{"norm": "groupnorm", "widths": [128, 160, 192], "orthogonalizer": "newton_schulz_5", "l1_shrink": 0.003}
Rows from block 6, named by matrix and row number. Rows with one number belong to one channel. Each number is 128 + 24 x the weight over its row's rms, rounded and kept within 0 to 255. All counts start at 0. Numbers have three digits each. After the name is the row's rms in percent of the matrix's.
# convs0: first width-9 conv, stride 2 (model.blocks.6.convs.0.weight, 192x160x9), inputs 16-31, a 9 kernel for each
# convs1: second width-9 conv (model.blocks.6.convs.1.weight, 192x192x9, transposed), outputs 16-31, a 9 kernel for each
convs0.56 097:115112111110146167146098109127139143155137126132137134121123139140142127131182199108110127129143129127125124128104101106131131129121099109130128107116125139182178113122115085102131099116123144159131121116131138122124105136131125136128129127125141163139132122100129164175100102095098112107119130117124104117134123115117122131137104082051108106158130148130114104118139156133140137168137125090082096118130133149127116121141147139136144
convs0.57 100:154127129108110122124128122126109110095112117111113116158122110075058105126158172152153144135134131123124128084132153199151133102119128125109084077109115087102096163150163216164142101092087096080089087128141160168164108103071060067078119141152116127117128118141142154170131159161138140123121092103122119127178153134154148136135138131120107089086080094106103077056076082102071088097122127100128137140129125128117106081123115125148161
convs0.58 105:186151145140171161159142169143116126136147184183145128131162149146185132105110128119151137168152145129127118128099132081122111094074106137111121136121128121126118132118101115107116145173191127141147132122130141155157147119115116104118127135159157128116123130161132149120165174144137102087084104130089128133165151153131190165129143118111094126122143150163119098109113127133125133159134145135117131140124137159135114100091103125129169
convs0.59 093:112096080067062097110122114102094116111115107120140142097116125124120114135138131126140140151121125103129122113116114150128106089091117083064065062094099097103107148127114068077094123117127117093108107121095130140186130102136136130105114097092137130136143131129123131138141144128119126116118101122136144123105116126140148150145134140129119096107117128106113133189141154130134153121093076124119125132126120110129132121123094111130137
convs0.60 100:149111079118133154133140113147124119114127146155167138081099116119167170148099121135107111129128129127128152169200171172145139135122121128107089109102134139155167131178127135114096128121114069105114132132135121106112155145132141143127122119114123082080099131137126115131108115115117093089120121147114113106107126127128126147131124108105113115130163203163167167139109114130135133138129134137110125135106098135202199255197166123120129
convs0.61 104:159152167132148123145127130132133113107084089100097119124115114120121138125132122128119132136147137131104093113124098100083113108091119111094109119114113107146146145130109112137141136139130072088098102104137171182163195171139141145155130123109135155135136118129126092081103053089128166149126125150149140128111102108112111090155136109090094116114123128117123120128089121111103092133152109149153175148138141118127129131137159129119122
convs0.62 100:178141126068068073093123126123095085076097117129112135119116135147138115103126125107121117126110110129135129127127128190179175120137113120122113103117139180208146135101066102150126147122123114120143165142133122127124142129111114096106118146177146155148142142149127128132128134139162181169156136094112122150125150114119137110114119095109130138131107117095070082126127127122126137148139133158160153140165127147137116137142157131097058
convs0.63 102:118099128127135122130122115120128119117121129138138130174127112100112115136154138125131113126141149126118105167132150134133100136125129111121122133130150133146125189177153098112088110100110152139150154155139127110108180150138136116112090078076123126126119136112105105118078101136122123143141115127128088138141155132153127135166168166144119139127115098112108116125118129113116123151137163135131135132104073134136145140124126112094084
convs0.64 098:073108131150122129136120131097090105123130132128129121129128089091129150165166137117111124111103093061082125136211224231155139110105123117099108081079074106141135101087091075110118160145146146164146126122128131129121126115117119105101115112164136125097099098115129147164121153157157130111092094109123138111097125134158171148137127127133120111101113161100105109114120102115102091146155162142144125126142121124124135127113133136144127
convs0.65 101:094103082124121127115120121143138144146138136123115106136131096124140139112136126125100110115121123114142155113110106109103108088102132128146139127113098087094118152128114109127124096099106115110110097117140142139119128122135171176152128105092156123130124107095090109127133122095101103110110112106144130119118137146154129129155151144167138128129126118143146134085091106110154149154130155134115089084126124126102095099129114111107100
convs0.66 097:119118120099086085105090132142137140121129115104083101127111115131143129121109124154119118116118119119142136134136128139132139138144107126142131123129124119122131132109116126156150132115097170143126101113091112112154111114123143163163166152128111125134140124133120108125111107101087117115106131150103113117114127135136130121150167138135136140132151132136134170140099084070105120122150142172149123099090059148166160174177152146115093
convs0.67 098:116094088066077116148148170124113091121131153154147157136136127108134140135138114127119164131138135166177135154142159122104098124137141126149158141159161136100104129111122122136129122126123128125170169151137115128148128143146136120120122149161159145138139132128117136144107114149165147133129110100128156133122126126130114108124128130150122117117143125098103130147128129123137136131140124120117108134121121148143136122122088083102136
convs0.68 101:128119103092102084085097103124114115119122114107122131138141120102120133129128125136124134124139126171148164122127110112083132137151155127122123097123114120121113129122110121125166173180132139123113105112117129136135123118135119115122121126128100117116145137134132145151118132138174161158151121054102130151172173157130146157134120098103112098107113132126111083075088112106142125135126123123140183158159145107103115141132139154169149
convs0.69 098:132114095101118153128145121084102116107140123126108099130143119121097122128137145154131091107085087115127172184160132069080099126161137150119083097095122127135129163127122106092087096109085138129137129105099096123117077128144146153158160131111099111129139150161160130105137101135133123129132140162121132123168132126116155141141130144140141147137119110124084080094117120114096063109116126121123127098115110144137133117109116157147163
convs0.70 101:185140126124101107115107179106143139138131133124139134097132117132131142146131137163161127138129120130113124144133123123098046049061100153148166126087044064085143103075087114130113117099130176163149119092082101096089064093106136136143123147138124128127135128133131128136124079075112135140111106127125117100121082100104138135132139152149129110111103130128138131137124127145144142136111112079073084123117140110103086118139174140144126
convs0.71 097:128145135179160198169149124136122115100123130120121126134130140127133127114121121124122112127138126127109089114119112112093104091081109137134124113120136146160168132101116089067082110112114123134150158153142133155148114133161165161165137152148098096133156197199193162138136140118118129131120121142125115128114108120123122104192166148115104085124101104117142142146121145144132119087076114121139139135134140137143152155144129099090110
convs0.72 100:169154160163153139131116120129133131119106095125100114111106114097103128129137148136123139133136109122137144107126131145104115094151139120119120103093132139161168084111120158144157131128121071113129164133128118125110087111105124094069071092109162168133139121130136121128115118128120132113091093084117083085114120128120126136126128147128132132123105099094128112126134120126132127151090084102099124114107126131119117115123128156131143
convs0.73 104:120129126139131129156130132117106099127105157143150129115097117121140157132121099128122137151159170163149144143129131146134182149111108122116126147141137140152146157158138119099066106131184080071088095118121130125152211149115118125112096084065102162177128102089093095088119167153116110092087106108125091103123111097116123124119121106104109136149168171129129107111105136130142126134128110105109120106084092097128126139138177134124099
convs0.74 099:136103104119168156123132128134127132111132114126138144132133121125140118126106108119101120115132109122111117130112130115123115098079108109102084096090097094130132099110117121110093108113120180174189192145121085098105180177158143137154164163174126116098126128143138141149116116135152127113118114120124120125132121122119124135107128149152144152164176156118120147139123128097069061128125131130113130160132097103102075081083091128137136
convs0.75 098:110096114120140132136144134110130151177172165148122126128131147159130133136148130122132144147130118115101113130126132124138132133099126170162132112094107120134149140171180141126126134154129122092077042043062073092122107086117099097088131147138150152137136121120125129141126132145106087076129109139140141112099108095111102136119111130128121109125135146102079127134132143143136136136150162141140113125136137139148164141127127136121096
convs0.76 099:101130137149153167137120121154125094110137160175168153123126106127135145144162150116112113142136157139121071135139115107121122144146134102132131162156188165170141113101108109127129138121150128123119140122119109121120067077090094121114119127131136130132103100091127144170127143127125130157156156130107110128138139131135131134149127128106094073107113150096075061046083072080139151135129144136139142130115117129154104121127140141117111
convs0.77 102:121203167137125117108129120145130160133160140173147129111127152138137148154153132128108122121139151156162128104128139121131149144153169103115122130134172184169137104124129114112131131169136158126130124105080076074090126156145127111115108120137127097112127115134112114126097117151150137112111133119097112128127128143145120138082103113162160127114098108108116129104123094083109122112113116128148146166145117098111127103118117112137138
convs1.56 096:142141130125120137141123098147149144147167139153136099148152171158121123130140155112109111125147115120131123152167147131130135143150127115131114144169186201176153121109122129109091128159127096115129127105112128094093128136123123125128117123133143097128139178207188149127113104112128122130143126131109108134121136148147165200116141165158136106095123115123136145118102120097125143169141127135134130128147177117069100133135121111117127
convs1.57 107:106132104088116129127132118112130160136128145143116115130123119114110121125144127148138143124098116108127145148160139134120097082092111150131132184202210179166151160147151151126132152166181180173129114108125116118146114103092099134122105112108091105079099094088133151124114123110133117125105115105118122121131131136115107083108128137140118124138144106177167171151099084082106120148151113092104134111106075137124128121117129120111122
convs1.58 101:121078080100103118092126128139122117109076091091103114145147135140134117128112113083102130125135162195179167138159153095093112119147128103142122110184186179151132113113132131122113140136087135181145122089074116125154115158121111138117126142149061053100150173179170137117096108139126123130114127138087093127143142130122117108062098120132153137128163157134102142126118130128101100188193158125095104095127179139104103116127117126150151
convs1.59 113:156131139154165146133133119144141181202198186140144129106126109109120124135141120107101118143153174177150146153123114089099101096106100113106124139162148130123125128121094087096085074116149119112126138148146138126127159197189140113126152164134128127120107113110111146150158140144155119091124149130120119125131133124100116122067097114111105093112139140154148130123117120144129113130132145160133119128146157150139123140125107124163185
convs1.60 097:113119132118089097105128120165181213188120135138155181130115099115141143152140120110100139131112118122144124140172171146163195168139122118143145133168159144136151128162154134105107121107125122102101125154170145143136129169134124128098107128108133136177157156207187115123130173179171145142178153152127138138117121111124133116189179131136128128140132131078098148138105070085122147136074102128134155138131122114130115132131089086136161
convs1.61 096:123148139141106113129127119111128139118102098117144150208132143152185169131132120175145121129150133128125137149135114110121131112131138123138152188180158119104129129051036096093132130145122157143126100119105053097146128143124152145136122111126118132157124129128117088080136147108103086128104074122123154120138133138140127081154149126128126108119147153135124128131163162148120119128122106102081115120139088176169131090103093078106132
convs1.62 099:105115129127130143170173148122124099104116116110142152117102103127147153142133129090120155127118106111137139212171141143122131135146121158131115150159187180130102147141129122157121077107142136119157177153138172178150066095114095075118147157127168132073068124132141102122169131083108116144168166155195149114093106104112101089140082088110113135114122128104096150154161135136121098127129105081106144160119108159177174143155153145138162
convs1.63 094:124121123129123138149136111153125125126152135110137132160161164153173171135126110166155147152127069096125157109126110089116151151124114096096139137145128121126132108139158122106103127117135115115111103111111126123123105126170156116133153151128100143166129119124105097086095127115105117119081069115113132169184172158146129138084120123121114106139154131153144126128133136133168154140140142136133149139147149200191165128127119132163167
convs1.64 109:177163111118151159129125129121144168153128125138141124152143129127139135108115103170129130142118118144135119156127123141128124136142131151126121085111130119125131109107103112113118118077101099124120121151153137152153109108142134118135129126140085089135136128123142132121102103112126153155115107143132155144118116121130127109128130140154150170143122152197156159150153141136125128123145134088044097124123098080078088115130166166138077
convs1.65 101:132101103135129121120137158156152164140121123130140168115149184152128117140147150158148125154149136142146123109111094125104111089095107117130184140113127136129126161147139140135106122134142098079101097114153129132182166114132162158107125128143124126113147159122152142141077093133138142119097113109140140083107108097095141149146138099101140155184180152128127109104133107116126136129140127081103154142128121119116112128134170186177131
convs1.66 109:112125181206178165141135156129110074090123137145132156100101097079092112107120116140126082064097142158163150136135124125105103135180184125140120100081084121156139138151175141128134123143157123140140141144123119143165102089124130119115124166146139115114091076090108115118123127112099084090144156120128127124125104100093115117129126119087101121133131095187146121110129122111130115138125123125104102109110111123119134125093115128110095
convs1.67 092:137153158143107110069115172122143140129113104105132171153135127117109108110105136097145140169157144110136117093132150139097073084141145168164122114131107124137152122086087121121097121112129144121128139147139148154143145131108147184137122122134120107126116103130118122141100101104106102117119130135128128120116121130131135175131112115112129132147152135165164146138119124119110119121120118094104119125118098133164179181155150126115120
convs1.68 104:140127131129118135167167175135136137131123116090112121119128129114097091139150132116129147128128151128125124094104110134143130131150143155144111111127128132133137172170159170148126119130129138120131136104067055122172109135127116116135155169115155151146127116108131113089064095127129125157156133112116110134135133123157168138135148119122107094114120085144142167181193153094053071105124129126126100091100155115134136127118135138094085
convs1.69 095:123122113106112149153128107139088072087090118130152153072089106135128117127149143139107115117120121104107138142153154155133128148127101108125130129156147124125137128122117135103106109128151134145133130121099112135170050071097101105130168114093128123130151130131136144099186164126115078099154188131176170133088105114115135139161145136108111105097137156170149130120125133123137130123130137143138144142146171179181172147135132143194184
convs1.70 097:114150165165184172129123095128153160151133131124127117139112116138193206154137129118131154146160136119126127119134099107118094100130149155153125112099116116146134169140098124120108127113107142133132132128137130096110159143128111075107134148152135126129145134131126119095157138145127102112158168142138128090119119105087126129119114109120121108119095081124135105099115097118094092197149128135152195188141138126145142132135158151170157
convs1.71 100:187181127132168142120093096109159142125124133115102131150156133116111128142132149179145145151133122111093081127137145147142114107107119074067105101072071108123120143111122131115137175133112131145155125143161152130127109081067099128144149187177114111148136084083131179164133103125138152119131137130117131109090139122128111150092087099092098116131145130118115112081084106137146105144111105089059123172159129090084091113127127131133151
convs1.72 091:139135126155186153125094095131154145137152118114157140130129129126122130117090101090127153149141134125128117157173177179138110120131138139152116092125132122121111124129115127106079083116100141123128134111093085070087133151141135100108123124112110109098100121138151181139144124114133128118094131164110090109124112107116136139106116110111125152148174160141140137128093092141139096130112108104127088086126176138146149149128135145122089
convs1.73 110:145158158145172135111130139122128137129111123159133091157137139124116132139141140120102092106127155148129112179182180157147168183136132123139132111129153157143120129116105108105115130144108132116111131142151150160186124147141138140133084091117103108127130131122109108120102094111111114114089120139098091115111086044119138136137133134157146151128127145143109133156154106097128153136114132129098105072111168176166163128119098118129160
convs1.74 099:161155129129124126122126115126112083092111130151117105085075094079089124115112111132126130126138141150131114143128123131115100096118152116136130138110110123137126171160132115081050056095139126127114128133106126124081140140102115119124136128129179173153125104111136137128159168138098118127109114163192166153132103113096101114107105113135173158156238242158140161185156132119130121119131137128126117105127137120109122128126113130153171
convs1.75 107:119132125137141120123131123086117153170153119117101094148120114097101115100116123078066089095106095128139125101119118114096108108109120126109110132146123120160147126129125122109062094108123079097122137134120122145136131124133133133148136127125134143124089078098096118136101120128139142133128117127098096124174204170145126115138109093099124131129129124114131120114123125128119133103121110108126132130118142128169185161148171147120108
convs1.76 100:133144129143156149142139159152149147149189182138151129094096104122082039072136167096122140160148141112120147131143130105118150146155178112141150127145161138120126109111124120091120134170147130145125134120140131121143123106108128107105133132153076085075081127140134126184125113113116119134128140166144131130135131175166147153112122172144139135093095130141142138119127108104113154128126146158159144125123116112111107111101071092085084
convs1.77 095:111119119098097084093094091139128113119165151127132160120129120125137142136127139099126110109114129131136137110132143140128116099103117127121125129127110109085121156125127116131129153154127117124134173192200168130112164133128146113119125123098143162147118115127128128117117134134148118109106089098137146171143141129091112137114150162130144158121113137143142137132146133082088125065099104132129130146142142136152103114134116117131142