Weights of a small multi-label audio tagger: muon at rate 0.0036.
Rows from block 3 of a small multi-label audio tagger, named by matrix and row number. Rows with one number belong to one channel. Each number is 128 + 32 x the weight over its row's rms, rounded and kept within 0 to 255. All counts start at 0. Numbers have three digits each.
Before each channel's rows are labels from the 100 clips, of 14976, where the channel reaches its highest value: "responds to" is what is common among them. Only what is clearly more common there than usual is listed. The data: short read English sentences (LibriTTS-R).
# convs0: first width-9 conv, stride 2 (model.blocks.3.convs.0.weight, 160x128x9, each kernel summed), inputs 64-127
# convs1: second width-9 conv (model.blocks.3.convs.1.weight, 160x160x9, transposed, each kernel summed), outputs 80-159

responds to: voice: female; the word "of"; the word "have"
convs0.126:139136091112128134120143155119093133088165133132189094113111147109153117100098111128132136140088138127114159132121073092134115136167106106146165149149119094128135221096125111115096164116105118
convs1.126:122125168186144140124133105060079133112121164181145232156120102106114193150154174157111156151167139116116096138209118105174121087093164153165167213133098139134160105073134194125139161075139190159165150129152167099090101162157106087129149131

responds to: the word "is"
convs0.111:090122150151124147116154087211132151108157109121068161091136197152090063114060167112145141138102161142115107076154163152076165121119114150125140151151109127137168127109126101152097178117149086
convs1.111:156186130124130127143087177136076161177151147129135221119069112147092108084162116182079126076151168152098172107125205154115091125079169134161088137120120084118055095093123118101124129142097103108113156131072093131161108169158103114109111105

responds to: voice: male
convs0.92:128094102113142085109022166121087113070121121147153079117103148156098160171171105110130112110148082118188170109127117143135137107123192119171105105107147118134170106129161117112117116135156199
convs1.92:106115082109140124156107125130143081170150178107117088125108153069084132102054135114139123104148136096116112129147123118040096126128163102134151164076095178161106113149093199138163128128089065147139113119114056150176201126122177099101137096

responds to: the word "it"
convs0.8:137178074077114070150064051100110172084151110117216065096146119102167154107096168160154170173116148135150149108125068136197164145111151122121170082129077103127110133120141143150049177117137139
convs1.8:128107118140135134105098141189133077152131100149176164129106145124056120128181116177088139107128152152134098076153116113082148076058138157129159098163106121143157159166107103179116081143109115113085120100096123065116178136115118133074078148

responds to: the word "was"
convs0.31:130115138162126136165137160126151084115087154184165114143099132127136108069126174140154104123104111140109142166116129163129113151062167096136128128099177118097159076139114084160151157178144138
convs1.31:174147124157137073145138106108118132106111168110122105088157071081104200110098148141035067100126164124128130156125097123134140150125108060142055086045130102142089152142159134070115112160112213114094098105076069121181099165138117106141129112

responds to: the word "but"
convs0.35:126109134100138213125144126078108101133096136111068127127118113084142075154147131151155125084090128103153102126153177183107142142148103093058125113112132110124125072103085134150091140120118154
convs1.35:123149129104139141155098184170108106204195158178121127160133086116181199129134080159212123157126135115164111139080162106107178101084124138102162129102158150134097099192170114182154132199099174117147082150124181122133234130139125105137197143

responds to: the word "my"
convs0.131:141151120171135175126087163083181141151048109185099107170133147116084092061114119106094091108134141108091164092154113119185060122136182147161103092142120118105158134111119118162090094105162084
convs1.131:175166161103178151080159109114110154116159091074137166085105117139155154138131172174121095153104118114146137083134152118090137126148139153165101095076135166109156148183136118098185105081124117168157134182093064119160130163115102144077173093

responds to: the word "it"
convs0.25:169095111119121109138153113062151078114126169124185113166138125182102108136091119133149143051155086147162133131148118095118108124144083148134168122170124129201109081161142129129181094139073121
convs1.25:116219118074112115138117104120095128126125181152122104100125181129137066066135133125073067104167139127098086097154101095102149058153082118095137061125120170142127117159109127123121074119128153201143139077123089179158121139165118137174130085

responds to: the word "it"
convs0.67:161137165157127146154177096138125101104107212134153058179155113168183150114128152122119142084145097126111139186153179152119064119187121116175119129122155097137120126130125145092081178135104123
convs1.67:127160117132125129123137132140116141130116089125120122132104143134151073112127177107139107144171082083133102145115083063087087154108139125112146109121106073092038092154135102110157134156192088139156105109191060149152079131112176114139116107

responds to: the word "the"
convs0.60:113143140151050101145166104116118091172153155200138035096134157124114169170134106149089129073048123086105135134161081143172118103172175139068085114135183120133189087182131119118142099144163136
convs1.60:088118102103091115191133107125147153092091124140144092198167134152155085142170134101130123120142170098176102098133094168059169181091110151141106135113127159186085123162192113147140124162129168075116111131086137118129156127170127153091090162

responds to: the word "know"
convs0.65:118127088164124081132145180107101136093147110157134098162137136145123153116151092196092113101151097120058184122119152149169175147122090157095203110111088120150127158063095128157063074119099152
convs1.65:101129141172190085115099121127070128192138106115112109116037117135098090164153143124171171133133106110091100083145145122110158190075067159113142160069096141099173106188148084152152133157125136129128143089124154136129171147090134086090104154

responds to: the word "no"
convs0.82:146128136156107039130130094070139087118117119136137059116143143132151165144090145123078167121141124163104127081095183115117152147097149203096137077117119140106100083113141131164092115141138157
convs1.82:078081127111137129148115099114126152142116146136083075104064071158130119120106153056063113129157116155093145095113127149110129147082073132141137129124080076183118134141129101150061134184139137075170120127073164096128197137085151142121098121

responds to: the word "be"
convs0.21:155184095151127180097103135090073104134164129088112073171103165168088129154131154142138112043134130142170136118139130121071131043082101157109111125154128132180159197093112130195099096106124102
convs1.21:175146129104096169151080103135066171159080156139145139069098144153157119090090140144110107115147167096126106154127133089075131114129053157053117159187133137104101081072128103144105178131109146180058223119134122125181139138056128133075113135

responds to: the word "is"; the word "it"; the word "was"
convs0.13:144131089152153075070102115105080122141129117144098083097158177167187098117110126148108133126183080156099127131151157058127178128060212152172134148165130141134137121061088140145090137088085081
convs1.13:171175161071091152156112093064097183157123126101134154101057176151119091086148084148093176123173168142116123069102138158125145129126161128136120121123127102131082105145059184148158156148124134127163167117154094084141186100138151153122075136

responds to: the word "not"; the word "no"
convs0.150:159108130136134084110060079099118105118091128147143105137141135171139104064167144220151124071138126123082121096145144155111092140091086168139134106090099073115246110130149152107150121187125106
convs1.150:129185153197136071161135174162158136123126093126130059118108096135101143117139120137069090146091114073181101183181141172133107116098149079166164100065087120078082143119151122161100188180111184092157182081133099109149124113135167139117077095

responds to: the word "you"
convs0.2:156116130200158187085115162153100124130186152144123039107183120128101123118144132134115117160106097105140155090114151105121121167182126127127149110098155154154145130085117114146098157097167105
convs1.2:092139092123111133186123054096161128134153190066058149116100140159121087067147121124077176140099119235105065088118143088133161089101152138095160106135121133154122101133110135086099093108125117147143142134112127139154091143105139157164077132

responds to: the word "they"
convs0.47:128109195154142096143157098132103068115144117100134117119132051089132139135106172106159095106093148082116109134168112162206137137112201156140146127073187131145075097125146091133113122133133172
convs1.47:163175123130185117110166079104188093123171155139107186086174119133130152189077170137127077167140119146125175126110160124123108124119095101132099158076066153116153178098123203188118094102120177186081106127102147185107159158086116124105107137

responds to: the word "is"
convs0.137:089171125122115090151081162129104077114164150069111077120163116154165141133104118095119054108170099021146131162111104205161149173167133105097178143151092118105136144166124158108115112144150121
convs1.137:106079164106121120162085101106068157197157152152098126166151148095133150164165144093171176161174127139144070067131122154187134099107131116135092169118112156110153127121096119107136108127040121200100128096142154104134120136089124069151111114

responds to: the word "you"
convs0.6:161116140082091103132162115115075141103168114157068089090104142139142146172125118187185144138094177203119125127127174136132146118154125132118160156120132140160041153097150130127149058097126108
convs1.6:149101116145144142105069098109112106081133070060120140079125136109097054139085121115153184160156139134143121096112115041165091118107156083167141141107109148124109167181178138151120155145114096090127185137191091122062179187092146104144087135

responds to: the word "who"
convs0.88:168059143096189121142096144101142148132141131145072083099117153129117113123075110108127117158101164109114145117181153101126083139083092170122201093146142163131080092132114101185114127154113120
convs1.88:189145160121153137175122188129147157129132147119174097178206117124119182033116096117125133179137181144119101074138162118036136124134166158132158135076122129128092073181073141098127135143149108163141135084093156109093179127128080116151192124

responds to: the word "what"
convs0.114:098155148137127122118105144183107117074106149091094121063153164106148102153121121094127088097095044065121120125160158142102141164094193118095070068190135133136142144140119107139103113117221064
convs1.114:145142130098157148116109116142111151089106124116097103119039102056086111177087110158105130152127153158147149155071151124187124137166107151182116164144119147115140106168169174154137138100146175111078031064127123152110129129125169093115091126

responds to: the word "the"
convs0.120:152143062148111060109139142093049168116115104116163126106096169107153161134106087162144123130116162135144134146126090089196131081124131106160103074129131129120064056037132092063096096128152133
convs1.120:118081092084166081133079125085157083224085162126148151094124120106111137141125109159132156153122073085115136131146170113104130036168097127071143136132148118088103181139141132138124090115086152130143061073125139077129131128128146133128120140

responds to: the word "was"
convs0.16:109139099105140146111160060123104137090129107154096059126129120073113134115096082149147147068210112173129095161078124092140111125086087117109108133120091149150146087156110131096133140174217114
convs1.16:074151155099151106127082142087122166115125143162076072108102084137166150104057169150108191139105127115102133142119111133097115074097145195150093164084126132129123133106149147121158153100143164083090104138155119116098125074110109141138039089

responds to: the word "be"
convs0.9:128089121130121149138189151124111121158139109186095124126132130173096087084160073162157162135042141121199096138164163144087117173109110103100163120093160098128080110108117114156143118177202141
convs1.9:135134107151131093160140133169130117134113123112110131084130130128205095101103146039094073125134078131136099147118138106153129132156079107181172163124096145174143098136114132198148149120163126125138149105098081095166126122077050130234156105

responds to: the word "i"
convs0.12:121095128161073142119139096151123168136089089127113125128138122138124061114145120116151124114161114121119151094176085178092094144121121166109219188123172159127182126138128105155145084124121122
convs1.12:129174179103108128115148119109178177090157093146064077115076129157157155085179174125087127154145128091114083166084150137097102169130125175137144121111115157145152068103108156137102123097165134134160128134126096156129128121172045161162173154

responds to: the word "for"
convs0.117:201107117129155108092141093165084114112133131144146078133153093144162096137231089151179100109182105154089117116074146144145171107113085141098177078180127057126137058106159112119132145146161106
convs1.117:103132133163127138149112081164188156123077148083171096133154098114112113144090076077135125101114111133054121075116157095194127126134134091075154169118149128062052126143118169148140135186122085143109141123119090073085085169116115124131103143

responds to: the word "was"; the word "it"; the word "is"
convs0.108:136137163120142134145096137130066149139114119128140134134063164042110150070139120129172171109104143134144138139111115098117108142136122120122136129088149109126138157099006104140103126161143118
convs1.108:095143109139133111138174144085115113122124146169099144090114152125138155064152150189086158138112150160080155129166140175111172081051114166121137101128085125117120088136099112153133149151156209119112138129139144114116103125100127111140184088

responds to: voice: male
convs0.138:110170088105123114169098115123165173101124153099206167096127124155156150122109116154109186101122109050125112126218135135080135143125091103121110128122100135185154114140124133157196103105154163
convs1.138:147143078086117116050147131153112103175097119099102140132110087124107165118102203098071184104168117067107130097049118126136117177093069138134146166127149122120142130135114110139125098149176084061131180156163140096127123173122121153153119151

responds to: the word "you"
convs0.157:101185144184137134141156177003134129150148101171109145126132184138121215090121127097147126128088074090126125095143117171095125121086134111037091075091135110153155109138172107143099097133134132
convs1.157:076107102069188113126106101142113129088116153121165125131142156096087130145146133130031039124139133167117084176100132171162115107101184104144154111128121164161141151108092106106108141076131136130200127144071138077125110161121192133099144100

responds to: the word "he"
convs0.83:117109135133162143211109073114096086142117112058127111119092166135137094123094123090147104103185053111108107150120157159135127125137141143123126151155115124108140160123121114157122153118112162
convs1.83:183146119097056128148067188091127140109128139162140046105167159186118133125125169136139153106100153134115112187108124184124107139156134164091097170134143159108120114041196151117167117113146121125155133109106147154173091109143097087144154090

responds to: the word "me"
convs0.87:159097113095129164126069111130128171155144127142109140074194150120084061086157081111119135090078076127140134138123187188095137133099082126154153114072096140106154092159160154163176102095138102
convs1.87:101142090150144138106145110131110122121094147135112107115184133132152143166099101123120129129198130119090148168133118094097111160095124138201085102126125101126159085128118139186137132151143138085054143081188131077169137135129163071152120100

responds to: the word "to"
convs0.100:144099196157124188143102109168077124130079105106123114114121164081141136091075120086186145115125095130124173068116111121082112108072137114062116144184094107145083097118140074091143120121118092
convs1.100:148157086132055106160142109098154157027123141149066115138097088050120155171096130117165147163143118139139171151121148072105098142175089183103092183147143108168096144111131084122109132125122131138166086129053141199104106085117127148174159113

responds to: the word "i"
convs0.153:170152163146156131137106112121130065101092183125172160123204120088144125107143112152158069106142183150095123129174123133181147084135147179172132100120147111123148086121094096101098159136128156
convs1.153:134110204140112152154108139100075147067194085127092076105124075146144103088135140120099079123142106086134094037092140156116103147085158112117126153082158145133124110162124101077109140121136104134099169187147120109097078146101111155093224120

responds to: the word "i"; the word "was"
convs0.95:129053162151099154147107107144114129127070084122153131134132051151131101131092136127105136078161102106074158183136161173140144107171117110071136080089114143108086182125150143184135082103022092
convs1.95:090128073154080123100163113142105117107122106103103124133076122189107131145168119102144114154234086083171151114085146113070080192153103149128057115075112076196178088039148161109124132163113112120143126189141106150126100102125143167145126116

responds to: the word "was"
convs0.10:147153138147218196140125101114075183182137119138187047083093133165120150124123080098143176126093092146113089157237176153042130067102143136135093109134119086172131115120112159071152080143124121
convs1.10:143096171078096087150135159167150110069141126137142174088091083136166093099121106135138130092096133105100102156134154164118118078123096176135078042135128104146132129130137096117109118057144158132058157141124113106174145087109160129156188094

responds to: the word "you"
convs0.105:129123160144185175145166152073100112126202155174151110115165124151135107062136130089102095127094141130100153130099177108142222124117107169089085139101108132101137149115108106096118145093167102
convs1.105:078107185144116092124124106132125180123157097096157100153081174092166128147089083180113174084100129141119076151110090171131159170139118144113153149202142140114099119106102092094056129124125074108153131146120187142148133082101147127152137147

responds to: the word "you"
convs0.19:089136137141107130140070119139112138130115042175089095139127127104159169119065101097097211139120060161154116181123112100045099095148091151178119075109165148149119157167111166094113109155148159
convs1.19:141147180091177100127088113146120129135106092143104126124069182148119158104140168060167133130140139096084115118119127199132097045068135139105144116080164097138181136165134081154089122097166037172152143116183085068180139144145233167208129163

responds to: the word "not"
convs0.71:119176093124119137121111120132096118125117137158079114179152165126118122119083092087134154042100075073161078094131094127180157131122125077122089147136150125176165127091136155088131066141112071
convs1.71:167174097162112119135081102157048158122136149077083144139053132173133132156099152138059136093098178121095165133162126146161123118148041118140098076131168170100198170108144107081188154125104159195177147085114111112106125092137164129158168110

responds to: the word "it"; the word "is"
convs0.39:106100101095097100169137173108050051123118118194193122130122164086113075126175173164138102151135145155153174139094118098099191084088075137111129107133158081124095215121135150125129181116104094
convs1.39:167106106182148128057114108187146142102106123122136157168154114120150141161112175158196160135090126072145103148104136108144118144127129088076155155067116131123088126143122078114125127099121116077156123090200087126113115115145111168108121135